From a checkpoint of a small multi-label image tagger: 13.6M parameters, trained on photos with spoken descriptions (Open Images, Localized Narratives).
Rows from block 3 of a small multi-label image tagger, named by matrix and row number. Rows with one number belong to one channel. Each number is 200 + 20 x the weight over its row's rms, rounded and kept within 0 to 999. All counts start at 0.
After each channel's rows are labels from the 100 images, of 14976, where the channel reaches its highest value: "top examples" is what is common among them. Only what is clearly more common there than usual is listed. The data: photos with spoken descriptions (Open Images, Localized Narratives). In brackets: how many of the 100.
# convs0: first 3x3 conv (model.blocks.3.convs.0.weight, 256x256x3x3, each kernel summed), inputs 86-171
# convs1: second 3x3 conv (model.blocks.3.convs.1.weight, 256x256x3x3, transposed, each kernel summed), outputs 86-171

convs0.159,204,201,181,203,185,191,169,229,198,202,226,190,236,205,161,232,230,173,222,182,205,184,201,216,212,216,173,188,229,238,199,204,156,172,188,188,211,192,181,222,185,213,213,188,203,178,202,185,219,199,239,212,217,167,195,214,200,183,209,205,180,182,202,210,198,199,198,179,179,196,195,209,216,198,198,214,176,214,208,190,183,178,186,235,186,191
convs1.159,215,186,208,208,178,195,207,164,196,261,182,158,169,198,155,200,220,207,196,217,200,207,190,189,219,211,173,214,230,196,207,210,215,241,225,207,200,174,187,219,208,185,199,197,209,209,188,214,185,193,170,219,283,163,201,212,172,215,188,196,155,201,225,192,182,210,195,155,215,226,210,202,198,188,219,220,186,221,198,189,213,203,192,232,219,206
top examples: text has "man" (42); text has "wearing" (34)

convs0.48,205,210,197,234,190,182,209,204,204,229,189,168,191,207,203,182,185,188,224,221,164,221,204,216,176,187,210,179,173,186,180,220,198,235,199,219,182,195,180,187,187,227,208,183,195,203,183,172,222,180,165,189,212,169,164,205,161,211,207,165,217,176,191,202,197,204,197,210,192,218,162,210,218,191,203,196,177,202,206,196,240,222,187,181,182,206
convs1.48,205,191,192,203,179,184,153,201,216,227,165,216,164,192,189,191,194,208,201,219,194,164,231,178,195,200,161,196,189,243,196,169,164,216,159,180,209,218,211,203,207,172,181,226,159,188,153,210,208,220,158,204,181,214,199,236,215,222,218,165,239,169,214,208,208,202,207,228,213,164,215,201,181,212,234,217,209,221,176,188,244,222,223,192,189,236
top examples: text has "table" (33)

convs0.145,189,253,226,224,221,191,207,180,162,193,201,182,201,144,224,206,185,178,203,202,195,221,180,180,154,188,176,225,198,151,231,240,170,198,190,195,195,201,185,205,158,215,167,191,205,186,200,224,212,209,190,176,200,227,240,188,190,212,203,203,173,195,189,189,199,220,171,156,230,205,218,199,200,164,150,225,229,198,193,194,177,183,215,217,180,171
convs1.145,192,180,201,199,210,223,192,207,213,190,169,216,210,183,227,192,185,230,205,192,188,207,175,197,181,204,217,180,204,193,210,212,222,181,211,187,189,212,164,160,155,191,214,210,191,192,197,195,183,187,194,182,207,194,201,161,184,214,243,240,200,197,182,216,171,180,219,188,177,196,221,178,173,196,211,212,204,224,199,199,201,189,217,185,183,167
top examples: text has "wall" (41); text has "holding" (37); text has "man" (35); text has "wearing" (32)

convs0.29,204,212,243,192,216,233,176,210,212,189,206,204,156,165,189,193,187,162,162,218,201,199,206,235,182,245,215,220,206,204,156,221,176,207,176,191,215,207,190,185,239,203,182,178,235,205,189,149,199,234,181,192,189,209,228,191,180,211,193,194,243,180,177,154,211,208,182,231,209,175,209,221,193,221,188,248,199,208,196,179,210,187,196,183,229,220
convs1.29,187,177,226,199,206,142,191,213,198,216,172,245,196,203,200,227,192,189,184,175,176,192,227,185,179,208,207,179,203,218,215,204,203,200,222,209,226,202,195,181,162,193,196,212,154,210,192,180,176,239,176,208,203,211,195,223,174,222,205,228,206,226,197,200,204,213,172,228,179,171,195,209,198,213,197,162,227,211,238,165,161,202,213,214,186,217
top examples: text has "sitting" (36)

convs0.189,187,185,201,192,192,216,203,170,173,236,204,195,215,179,182,154,201,225,182,253,201,199,170,178,209,190,212,200,193,180,202,210,197,193,181,202,215,194,236,163,195,175,191,201,197,204,208,195,208,206,167,162,167,189,193,186,192,191,205,208,188,228,211,165,192,196,219,226,229,163,207,186,175,238,215,181,207,191,190,194,215,179,229,217,169,207
convs1.189,216,213,218,200,204,223,218,198,186,199,195,217,183,215,192,187,212,229,173,193,175,231,188,236,187,193,189,213,163,233,201,226,188,181,182,157,182,168,217,190,159,207,191,198,196,198,209,189,169,209,221,217,203,194,184,218,192,189,159,174,211,193,220,201,228,158,200,191,208,163,208,220,218,223,203,209,203,195,193,178,209,175,204,178,169,188
top examples: text has "sitting" (35); text has "chairs" (27)

convs0.184,198,203,189,188,220,185,201,215,170,222,192,213,225,197,189,161,201,180,203,211,192,202,207,220,252,204,164,199,213,187,189,220,227,204,145,210,167,218,205,187,216,237,242,183,223,174,209,184,188,190,180,193,170,235,205,147,219,211,183,235,182,165,182,193,221,187,205,204,176,204,224,210,169,222,169,191,181,205,219,196,205,207,220,209,188,172
convs1.184,206,227,206,180,182,179,250,205,178,155,171,222,189,198,167,212,199,185,219,191,195,190,177,205,199,227,207,213,218,175,203,193,217,191,203,194,190,185,228,192,230,188,230,183,230,217,196,241,175,209,178,201,171,168,175,216,190,188,216,199,183,154,204,217,222,194,193,225,229,205,210,202,206,210,174,208,172,184,180,195,190,202,198,192,177,185
top examples: text has "table" (42); text has "sitting" (38)

convs0.79,202,209,205,205,227,185,197,174,191,187,170,200,222,194,215,188,210,202,223,183,198,183,194,211,232,198,214,259,204,169,180,220,196,223,182,209,220,207,217,188,205,198,201,210,192,188,219,221,194,188,182,187,209,203,172,189,213,236,196,231,209,199,206,199,178,231,201,202,236,197,196,205,166,204,222,208,199,164,195,182,184,227,177,189,190,218
convs1.79,206,193,180,207,196,197,187,188,181,216,222,217,197,235,212,168,206,187,201,208,209,162,203,199,232,207,164,202,199,224,211,211,202,159,211,206,198,185,216,183,192,192,241,240,184,216,212,177,231,206,183,222,259,163,172,178,217,215,193,189,205,213,204,209,210,249,199,179,204,203,162,214,191,192,177,197,218,165,186,214,194,192,211,204,196,199
top examples: text has "man" (30)

convs0.181,220,199,212,203,224,190,207,217,227,206,212,183,222,187,210,184,192,183,205,188,179,184,208,154,194,201,209,212,158,228,205,176,253,217,202,226,191,230,185,198,162,198,195,224,229,178,210,220,190,196,215,183,205,206,186,191,207,211,238,197,195,198,179,184,196,209,227,161,153,194,192,204,209,207,231,196,190,184,158,210,202,243,207,196,169,179
convs1.181,174,210,158,172,190,234,205,177,199,222,202,252,228,165,201,192,204,209,191,199,203,176,232,220,198,195,184,209,229,236,207,180,181,227,216,207,201,183,188,224,258,177,229,174,205,203,151,212,203,206,199,209,199,221,221,198,236,171,224,222,191,192,181,162,210,211,189,159,211,220,199,179,249,212,211,159,194,189,187,190,216,223,224,206,210,211
top examples: text has "table" (31)

convs0.157,189,199,217,214,225,204,176,168,204,211,191,194,209,206,170,197,198,215,220,170,216,144,209,209,198,216,174,230,215,201,200,196,218,238,198,183,166,207,200,187,211,204,174,189,181,205,202,216,217,201,237,224,218,162,216,221,189,223,224,167,199,206,189,222,208,158,204,187,184,173,174,186,169,210,167,170,210,189,183,203,207,208,189,199,188,198
convs1.157,211,192,214,197,200,205,187,222,229,181,200,251,202,190,217,216,186,222,178,230,187,204,218,192,214,205,171,235,196,235,188,225,211,214,194,166,187,194,202,201,201,203,187,205,240,201,197,178,201,198,181,193,165,219,208,226,204,198,194,204,168,204,236,206,223,181,228,186,201,194,199,215,199,199,209,213,198,176,232,176,215,209,188,226,238,214
top examples: text has "table" (33)

convs0.226,173,253,171,207,137,216,193,188,177,213,225,202,213,158,204,202,195,219,206,166,185,187,187,193,187,196,192,210,192,205,226,209,204,169,192,199,213,181,176,173,200,200,164,213,218,186,195,190,194,195,193,215,213,217,160,190,195,171,190,257,199,208,182,190,214,202,188,210,162,216,211,204,213,171,198,179,228,196,230,146,187,211,186,181,209,196
convs1.226,215,189,235,190,219,188,251,195,209,208,202,168,188,226,192,166,200,212,187,176,183,242,214,201,194,190,225,189,234,194,198,221,157,165,218,176,197,229,226,200,199,211,220,187,201,218,207,193,206,201,211,180,213,185,182,212,200,219,227,198,229,192,212,203,201,211,193,203,208,207,227,218,201,198,172,207,234,221,204,168,195,233,191,180,192,183
top examples: text has "man" (28)

convs0.67,223,214,226,210,213,181,184,204,207,206,225,212,208,205,174,211,186,195,207,187,161,190,186,183,200,185,182,215,215,210,192,208,207,200,190,161,165,148,194,193,189,193,188,219,205,198,179,218,215,172,189,164,215,223,210,220,246,206,169,178,184,205,189,188,206,210,173,219,173,203,191,190,201,204,228,221,190,190,193,207,181,171,180,209,162,192
convs1.67,189,168,206,213,201,195,222,218,194,211,212,228,212,208,216,189,187,195,199,175,183,220,202,231,224,219,212,236,207,218,208,185,256,227,217,204,160,190,162,219,230,184,240,194,183,235,173,212,184,182,213,183,183,172,219,246,196,200,213,199,203,197,238,226,205,226,176,230,210,203,215,163,226,176,214,185,193,198,210,273,233,201,202,222,171,245
top examples: text has "table" (33)

convs0.146,182,191,202,217,204,209,215,190,169,199,181,212,193,184,195,185,208,191,191,220,238,230,171,231,247,223,201,194,189,175,221,166,206,216,180,204,173,203,174,237,178,187,184,206,191,194,201,236,162,234,182,167,228,224,211,177,196,187,175,179,217,231,224,207,154,195,190,180,187,217,202,213,205,208,222,160,193,185,195,180,197,184,213,202,203,166
convs1.146,186,227,183,195,191,186,221,184,227,192,159,227,198,196,212,210,169,195,206,211,183,211,204,172,225,174,173,222,216,221,194,202,187,173,203,142,195,194,221,227,213,214,199,174,178,175,193,201,220,176,213,177,185,174,161,175,209,212,227,194,203,200,198,192,218,202,199,234,216,165,159,205,214,191,175,204,224,168,228,194,208,196,189,180,199,189
top examples: text has "sitting" (36); text has "holding" (35); text has "man" (31)

convs0.187,203,199,192,219,225,187,194,181,196,173,216,218,202,185,198,150,249,189,216,163,190,192,208,168,221,216,194,187,215,182,220,194,200,174,217,172,193,203,191,180,204,199,204,183,193,184,203,180,222,185,188,202,197,178,202,175,221,152,163,190,203,202,207,189,190,211,223,219,235,196,199,191,225,209,184,187,181,165,183,150,191,198,182,165,157,190
convs1.187,221,211,213,181,194,179,234,186,191,194,176,220,177,193,220,215,217,224,197,189,201,212,145,208,200,188,191,202,170,198,228,209,198,234,233,221,218,229,164,214,193,192,187,206,174,219,241,231,254,213,191,192,178,212,184,173,176,201,196,185,207,193,200,173,147,202,209,175,149,166,206,188,204,186,167,203,223,175,189,200,176,199,193,193,188,210
top examples: text has "man" (36); text has "sitting" (33)

convs0.200,222,169,226,189,166,185,202,220,177,217,203,177,204,206,219,208,229,198,164,220,182,190,191,209,235,214,206,201,178,182,217,210,203,176,154,202,196,206,215,217,208,201,203,192,215,206,186,191,194,176,199,192,218,190,196,224,183,181,186,214,224,211,213,159,216,209,207,224,173,171,187,192,210,175,203,227,221,198,197,163,134,181,197,206,199,220
convs1.200,183,220,178,191,194,192,210,172,201,236,198,173,177,211,193,204,170,208,200,235,190,186,242,210,185,238,195,184,220,211,194,188,204,186,208,230,229,172,218,203,205,156,179,178,186,161,242,204,181,172,172,175,210,178,157,203,205,201,193,185,191,181,167,187,257,226,212,202,205,191,202,193,186,233,155,180,163,189,182,190,198,171,212,233,186,207
top examples: text has "table" (31)

convs0.254,226,204,202,166,167,202,205,203,198,218,181,214,198,207,190,232,196,216,188,222,204,186,195,205,148,211,227,213,190,211,194,215,220,184,196,240,220,165,218,154,198,176,204,201,187,228,199,225,233,223,172,182,208,186,211,226,203,226,209,219,181,212,173,172,199,226,204,233,191,199,198,196,181,192,224,173,233,192,210,227,188,212,167,163,191,201
convs1.254,190,201,192,198,210,192,187,199,178,200,195,197,217,174,151,190,227,219,197,220,180,179,222,196,206,170,195,173,199,188,205,187,231,231,190,213,203,190,258,211,175,226,191,235,189,206,189,218,156,180,168,176,184,164,200,193,139,189,246,174,163,201,204,205,179,190,189,233,208,170,188,189,194,194,213,192,176,202,201,208,213,163,211,172,202,182
top examples: text has "sitting" (33)

convs0.142,199,239,174,244,221,171,203,220,208,220,202,220,193,201,203,224,203,199,201,219,179,194,195,188,215,179,190,193,198,220,199,198,168,192,226,210,160,210,198,174,177,213,170,198,192,188,187,204,198,223,206,187,205,162,189,185,200,197,176,233,215,203,228,174,228,200,197,159,180,223,160,200,188,221,201,245,195,183,205,181,214,195,195,199,209,214
convs1.142,240,214,180,210,211,208,162,201,225,211,196,203,157,188,182,223,188,190,218,167,196,210,220,183,209,216,171,190,216,203,211,181,205,207,164,184,190,179,179,195,189,192,227,193,171,175,217,206,232,216,200,209,222,197,186,165,178,205,193,221,186,206,196,200,161,211,191,172,182,202,218,202,212,210,198,216,217,212,210,186,157,194,217,217,174,249
top examples: text has "man" (39); text has "wearing" (32)

convs0.252,179,190,246,200,224,164,202,194,224,199,220,186,192,199,181,205,206,195,215,226,212,205,228,208,174,197,217,218,200,198,203,184,205,192,183,174,174,186,185,157,235,199,204,169,229,150,216,213,216,219,175,198,199,177,193,195,161,187,176,193,174,208,180,188,175,199,225,213,232,190,188,206,199,206,191,190,178,205,226,206,194,199,191,219,199,206
convs1.252,210,256,170,208,199,178,213,201,199,176,173,232,172,189,192,179,208,200,189,191,175,202,195,192,193,218,203,183,178,211,179,198,199,213,210,207,190,190,215,207,236,185,189,186,193,216,250,211,228,225,191,200,202,185,195,177,198,203,212,162,220,244,204,198,200,156,153,220,187,211,164,212,230,203,211,192,229,175,217,181,217,203,207,229,206,222
top examples: text has "sitting" (45); text has "wall" (41); text has "table" (37); text has "holding" (36)