From a checkpoint of a small multi-label image tagger: arch wide_resnet, widths [128, 256, 512].
Rows from block 3, named by matrix and row number. Rows with one number belong to one channel. Each number is 128 + 32 x the weight over its row's rms, rounded and kept within 0 to 255. All counts start at 0. Numbers have three digits each. After the name is the row's rms in percent of the matrix's.
# convs0: first 3x3 conv (model.blocks.3.convs.0.weight, 256x256x3x3), inputs 130-142, a 3x3 kernel for each
# convs1: second 3x3 conv (model.blocks.3.convs.1.weight, 256x256x3x3, transposed), outputs 130-142, a 3x3 kernel for each
convs0.124 099:118123154125085171095148080090144082103109139204064132178153111136115169062101157150198105100152148139121076148088069088125094145121218158126171105134135135089097141150128112088176162139137100151110100119134157142143116112139095113102149131153030128144072102139156087093081127137131188214149108144064125132103168106128141116147097185119111152152152116
convs0.125 103:139134100116161128108088106113181136141125159131127108169103159082143154159165082127122172150062138132132125130090139138122137171139112078168086140121168149044211128159131132138156171066104220099102186100043160110194118096093144084105120094180165031191158130172153170165048155153132104095172099075079102086142110127131065190073173158092158124089087129
convs0.126 098:147120104131125128148148174135104126175116110106090105149116103151121157103092068126082157066182129108159164112088126108154165055092123084072161043153129136099101085127141144133134079125096134098104147141086138145137116142153122099156144098117101225106128153187127112138111076165138087136176121044130123155108158155151110130125090111115148192151156169
convs0.127 097:142178122065154128123088091109057144192147122092155111132188104144112132083145138119066075098092102185091152086171127070151116147095109138155171123190117133120139150127130150049122130156158090115104144111112123085101066058048118122116131175150133092126178169123154143149162123119174117163130143110125205183097166096094146136084085186146131128141112152
convs0.128 095:081117128097135171093107111089127144135202186137176206142101139095166072125151117096093092147141124139101127087123114078091135101166091066154180172133162134147159103082079156107135145142121153081124116121117151079080154065160128121127098108151133113146079151115097185132150130100185124119169123141065166145170125051184139092111115194142081174161100107
convs0.129 098:110163147148209090112162139142134101128166160157171154079120168148162139145157097108123106121152145150111104175180166180144202138203144131144170082086107139085104102096180121119119108123139119151123122162125160141122174192097095147148087073096187213113110138119134131076062175186042088214113061142173102098160119161092154117106138112225099142082125144
convs0.130 100:080126170096097150121111103109100168102163170115091140133056160133136160130087160077171110077085129123116168116062093084099151135125133167080133133105162120129110095137139123105137111195103130151102083173125184141101189164135115119086135146104104081132165140089107138112116116137107099130135128109139100140150127137166114111135075094131212088140138104
convs0.131 102:111172119128038081128107075170142088181095179120168183085151101159098125164195120098109154097104145178185121144198126145118082110133136109111139157134130105157121173096103124105102146087133082143063138174130136128156128172163162147085132138140150121133081115116118179121134115141142100129147111112129149134091110065143120086134109151149102107056135122
convs0.132 100:066127097112104098116125212170124101110180105112092127185158093157110041071134149104117143083107164121135125150081092147075152112189119112109163126136116087113116129099181136112073140131104138131131139096072148135067133148082132109066150183127123184226117185191111124161130132154131107065154118119113111110099154006122150177135104206144131149112114111
convs0.133 095:145111059172126085147159109200143102085122172088119178080156129105145170124108117119167101159148100088091137136119144121099167126134134119163131069042132110094126101106079106110100094154091091107121067144116123061115122159158137129142100134092097116096156135132069128101097068126142094080110137094092113127083082070069116052098162135127158118147158135
convs0.134 099:079195092173055133211111113133117168132124173114192130144125126118189154069102063109160097113051128134172080126095160133114114172130114191118094121134131127144118141141143074158164090112108149176155106129167093148159124144103139103133157103140171190083155117162118099146085155152174111122163125105095186151133154158108141128122166155127147143128105116
convs0.135 093:179164090127189119097123119089130069126146132130096083096103111121196150129108108125149165092138064150216157108129113052100093120151161182127107181145129127112154106128162143166146142146123172133085178193136083050052094164121129140130187154127096100148120095101123147183159123106154133139085074118137139120127096141151104121080115124136093081124151140
convs0.136 101:105147114145050097196139140073178071095106087089038123119110134154134178138149083157123101131138147136078135132102146144144135119173119108104094092095111127115123122125100112110157120079171094104109149090139104089094130123145123124131136105101084123148136097140111167155135176122136117107109146127142144166126127090099131148102120120157128121142136111
convs0.137 096:193137178092141167148164111121122124082152133081177181055110106184148114116163162116076104102089134116114125156133102127140119162134110188146221157150114120144141203198139137101080091099151165132110158157147171140102144160112122199131160151161165149167172134141047187110130180105180153071163168073188174084093104112091117064107079102107138117134158159
convs0.138 096:186150150102128157169179120102105096208130150125177145119136153122208144078161120140113131112162115103139137120146052113151113131132145128148131112114111111108107128184174115112134142156157096114039144069089171117190141171099157150094112135113147165144136124185118181148191133093180064150067132139141123183148174172158153165107163171107132109115128172
convs0.139 098:145115135178163142146153123154135085161195126130189120100202175143109136104109133097135060121140160130138126135105135096100101128111088120063132083138068075112190115156176123088110124175224131117081155130113084112134161164180133147178122162151034142160128091109169098136114194123148130122138114186104099123138107122098112125112156161195101021086097121
convs0.140 094:111139176065115165187140176104195148100136140131172123155140157115132092125169119175147148099109127110171164163131117097129148106173117167102123084119093099148128093129121116160101098075198127112194134141124119105146133129106122128161169144157116154091078096111170168160112148091089110106112109065113163164161188131133148127092072119137124101113158178
convs0.141 098:131162079117146141168115126139157126165159103078109101106103203077144153038123135101075145152145117127112154145107131123150098133157076173140075114176101113151058102137134156119170118132117106142149106091114169144086107131160157148080059212134204194096034120158094100096082148102125092138140124148157138191136115149151089137135104132073061134125111149
convs0.142 108:101096200094147118110112138113163103150087140123124093130116132168083098181084097204118073119162147110096139069200148218090099121091107184171041165171131224118055036144160155143130210077124111188138110131131094138047145131142117161108141125105063091089143118109132145087096134108082126125178157096134113089126101111130173103098162132092165137143097126
convs0.143 093:095144128070143106133082074143098134124129157098139099134137124118142110143153114140120042146066113122068159138121100113156156126157124091117095044110166119139180099130100178122162108077090123175157160100192144123146087109148124106095124120087128159138096189174051144129091185123109148122127141021074064092108133125135134120112151157135188188117122133
convs0.144 101:121089139129127137106136106138107105089100145095159130124171165107090136145162132087067128168112153084154155068126142168142071159090153130102177083123103085164109087125125137124114105146198145124136102147128127148089057103124097153130177170091095133125118109093136126109110086110106106162107157129096086156129070129074238156059058124170118153152082108
convs0.145 098:151052097202146170106118139116143117124125106120115108100097119095139090206151154146179142144190087152088152107124113117126119210159142130148121136132144162075154140123146097110111166092115164095111125115103096138078117123097115123113179159126121137164139195158183080119163149148185162184149115114156126123102143118114099106169142166109128097103084097
convs0.146 103:037080118123152180125148146122112155140154072112134120149159103129095100139128152132144234155117105145100190126109094133040136157078095107187139104205154127173119101112118145116086113177100158043081092099182070170095111105140189145162124157152170164146129136114133102176168066157128143070188109175095173044138143062117098175121084133132119133180104128
convs0.147 102:085084154128104126131108092135158094140154213141151137138148177129160098132133145073127112074081142095086092097222084109095156143118138209193066194176125069167118146190150091127134153151118171084178086100067158134106126119143134138105141107082142105139112165131102123099088118114125094118154092115157126098141099165097100098076096123170105105106141084
convs0.148 100:150142165113157172159120159118144076100177094111145179110097106119107138164143147126105076134113103079140105139117157134185133138139134118079116127084114069149121127068041165064166102114173124056117122151159135130047118164156096109142107069171120086186154087118096170102203055160143122109138110062152092141114169132104071139192153124117077152163085152
convs0.149 103:130146099108133141095156133131183136156153120139068147143123121112133114122128103069149109145115096109126168132124122158128129135116155129160141114183056128137080120152119113124143164117154089152117155122145125122096156145084112049139156156188082136233033092131155113112170126138157126171141082152103140056060136156123158069096170131166074163091079123
convs0.150 100:107043103141121156127152129149136122134124117165206190202135142141152081126095043118125105110125162103112096186153120107093066115141085132072139133201098099130066162109131180123098140112122162102123181142120095161099104174118104111100105106176127176167119154107100086114122164155158140189124116107132203149111129138082155128070150158126086154114155075
convs1.124 101:131147125138134084107120134108115148123144059124079150130141158170101126150135133137095132118106121118053151122168153116156122122106114115085055082165193152187059162177158116161084123066078149086160172095192190100147139133103112157118097100122172101156143158068121128123110143052159128115156161160180234159161168163114157158167122099144136156099219165
convs1.125 102:133164104092127093152153112093135114072123141052166123146096105091153110146064118120091141141146173114089103117130116112126121113124126125095056124134089160132142088171179125110157114072141166194146086164132094126105166147119193180121130135161156119164145172163116153132091197162116113117136115152064152104107066156149102143143094135100100149123078089
convs1.126 103:076083101129138086144089107127113136135181116123172084126132118166153078155131091145106086072071152092142159054164199099139149138146135160161074075150108099122139146151140162191131161104176114151059090181140130151106118143159141127087169094133117100126174163103139160163092126132114138093136110117129143080125111102105159143156083065153105165141123172
convs1.127 100:166152097099096094097137052121139105146138089092092139112095191121065014110103107083087120166130124135159129150050128119146157151115130140118103097039126137117157157113195102128122113131177211159128125162161154214147102069103137084093107088110096125120121115050153128148159139090109161127134112089097099139114149186129167120139139109208127115147158134
convs1.128 097:120198167117144131090186159145146119107075110131108111151113150156104166140118053132134169115084125133178155134136128131047162119094067147124082135118104146118057174090145124123157117123144148156076131121127129147159123132133120117142105115138169102099106135087134165100128143119102165163128108172126130049105095084126088159143116114122086112180100085
convs1.129 098:160222112161115123135134130193143155113149127148193094089069125109139129141097142125135147123111117189118121139140086086146107117123116083142109101131166087165154180166173148116166139163205087151143082169116122156183125156061081094132154093112119125147144125159181115185067115103139147124161123156102089142134108185118089037105124116101156123127084133
convs1.130 105:132099176123111141082156083142197095105099126117097072175122119107134131154202091105201093173166168119042114095121100195131131140115099163137172140118175140150083121111122185158157142169136139164132165116100117180158155183165181107159118160154134124105090098116078119186117034133208079112118140173171141111119138164127108166199146158146088146164109142
convs1.131 105:164135141090101101143153126135115177174162099103135120085129114183132113099118180189086123111177110078154143088091142090126113166104097108128162110207109147137133090151126109080120121137160128125133116170167182159123141130109154116180155057159163113102122132156114085172150130115123099110105161135129081145069130180095119136158153132123145031104155069
convs1.132 104:176127180145086134121081150178100149090113088175127108123152108081157129141124124176161157158160174137176168106126136033122117124132134094181125117195112134104123175088140154119162068116134164144148172131155120124171145118155112127083093121133152131113177131099124126188143104109122113127091165148106044145112147094148139109121143175138092066144108119
convs1.133 100:132123138114194144142138158098096114157138118128182156141130166236098100104039148161123119136093080122069103161112083164134161053058099168129157188108146119099146180178146126075149149108149130093136081113131148165137114126147101159162155108116152113054089095158124175114106069124205137149198185165130125153132145153091135146168128099144103078102170101
convs1.134 100:103124074097141130129126081175125100077099087158057085078088143108132144138102072126130156163168100170110169187112083155170076179078135152149086102138137141117038107118166142155164106135166065070217154143113108113090156069132145145064108154155137086092087135137129091132060091125078098125069143132168070140153124145132070195147171182110157097121193127
convs1.135 099:092105108112057059073085107152158136134143150143101129161135120029094102106102110109106137143136122128125094160128140111062117078145153099169105110090111154128130146109104093109109104118131097112111196117095098125144142143131114105151146138119096089081141124086146139131192167160179154160092068147078118089086113120174144109121191147121119074094114158
convs1.136 098:150092109160164123135153129114113145147111127194192161174159114078162081088097146157151149110174141128145136170190090099167109156176106160112101158058103142088065161085108113095160102135121122124117177077109082154117084109148093110130087131171075105113085091131164097104124186069136135196147132188107087112172168102081134128143131157143184158140061145
convs1.137 102:093121151135114105126122105085160121073121079085190122157143089193144137150169166178120087129141158163152105119185134113104131154115150201125105141101092153138089104147124099093021176118143164190117166113108176125098087105110147103154154124141096114166151139143170154172140109138136140106113157140094112103110189158130104153124111125142145111152112121
convs1.138 097:156149130094168168112081098086198120128129138110121150117112100163146147131077101127128184140126111125162138104114095068079117103159175084185116104139098121109120139103096106174124100186091117075063103108108110075087112094125164176134144147130149115151161170104125119152132099142180155085103084114098176110170145132119124070123170130100145161119102115
convs1.139 098:055127107138111131111134176167107114130129128143140098128151125124139127145073135123152160127151175216116160159132099106126156083158121116125162120123146104130099124136106095144194121129175139126149174100157106130131150144183123158157093113164141122118115131126093093157184141120157152139154133139103139145144064144149070141142116142129186207068172130
convs1.140 095:169132129136118146209121136169148136145111159155110183058120156129120122129135105070083120107133116116143141167153111148183121147107113177154123123089177096136130136189179148107085067073116182153142096129075122055132092122069150124146107097198150158150116150129056114083133080142120103092165208131170137190119140103075112135124159109084132149076125136
convs1.141 097:124141152152144123129033136110143112156115157104061127112139096120142106151131125159145161115149132134113037142101161117140230131152140183159129193167173151104095144099089138190172128232176165106107120132085083099114116137149119074104069136107181151175167149147140158129123132106086108084161120170150169076182090173157135057104124113106081041149098102
convs1.142 107:150101081109084125105109147177062118094118088152121099144187131153163126125101106197087093120130178157126090081168134100197204162119145184172096128142083189114123160091120081161160133079166149113156153125123120108149149175154139162189082083128169092160063168112143098132129162079118146133106072140085144078138082092141107113110152096135120124105139062
convs1.143 096:095161125177212151141089107108154144168142155111141093081126143095114086103113137082139114120206098119121137191153167105101179073104119138148145178123193082164129132119123124118142089143132219139099128134111149068155079160127146125149140098095133100131168062165096110135138147133122127130165128137118116085114126189142109059162152035191139136089058109
convs1.144 101:129132150104097151142116101126144163170160187192144118128090138104177152090092091127140167133110107168144089087107122102123156136096179087160122187164153086131145157120101158113146096102106154098069120148156134114139087162115079097133110103139146147122129169111157060170126123170091105094121114147088092160118140163117137169139171119136155160132121167
convs1.145 097:101116182126174093077137096080132163109149103119137114155175139057124173101088123078117100137131125213110110137118102177080091137112103113156066154133163044130120115126112132178098107172080163086101131133163085103086153124115121129133146123150132078111178095152105156110187129129135154134085121083102072138141076073131112088084130131093124091099132176
convs1.146 102:107096156106095101136107136120083145118107110066152120113115147092117173163120077100181135129104165067137141134131153088165153144114174074092125145060163133099138090142107149141185168096141096142104101125113102125125135126103139150054115124132070187116060092143142081131103096115103123084153095083124142100115110123136113063135162136177112109106127134
convs1.147 106:121141100088144090114135085106116141149133167140119095163161147109125155142166152108151130138069134175049113134133115145144147129066155141101140148131182119122154056108151145085086051089097128084149112117097094121056130146169167156176149232137132147097149143115148148109144169108125084163101188130089119169092114094167097141141145133086118098120112146
convs1.148 096:121154156117134125081147122116075124081085091176145148140168143117088115128133148084103127130050099132118142107151141169166105150087073159096167080128101075170158117131097096139108145147044143142093097100103109123114089138137143074088168161143205147149135087121094151086170105094067105116112126079087149087125149188084149070108136126116102172097069160
convs1.149 107:136135166132055114080134142110194186195120143121169104146119104092145146109139062127149160138152170160116093096153079147145139121160124115152154156197154138098100155135164098126108198091140144145126094168105180129087123150145143122112201153144143100126144146149078134124121119104187158142196090165136157117113191129111101136212083098139133097129162110
convs1.150 098:113114168148094171169122112122157120121107144120109131129137093137091183137127138132125095122162144146102123210103117153153197077172078176098089144081068143118117125067110060142116095070128084149137100096102109095119097079148111124131204163120116127159132151134180156100092171149090124149111095083124145148166157104105147146167158052124137116134108158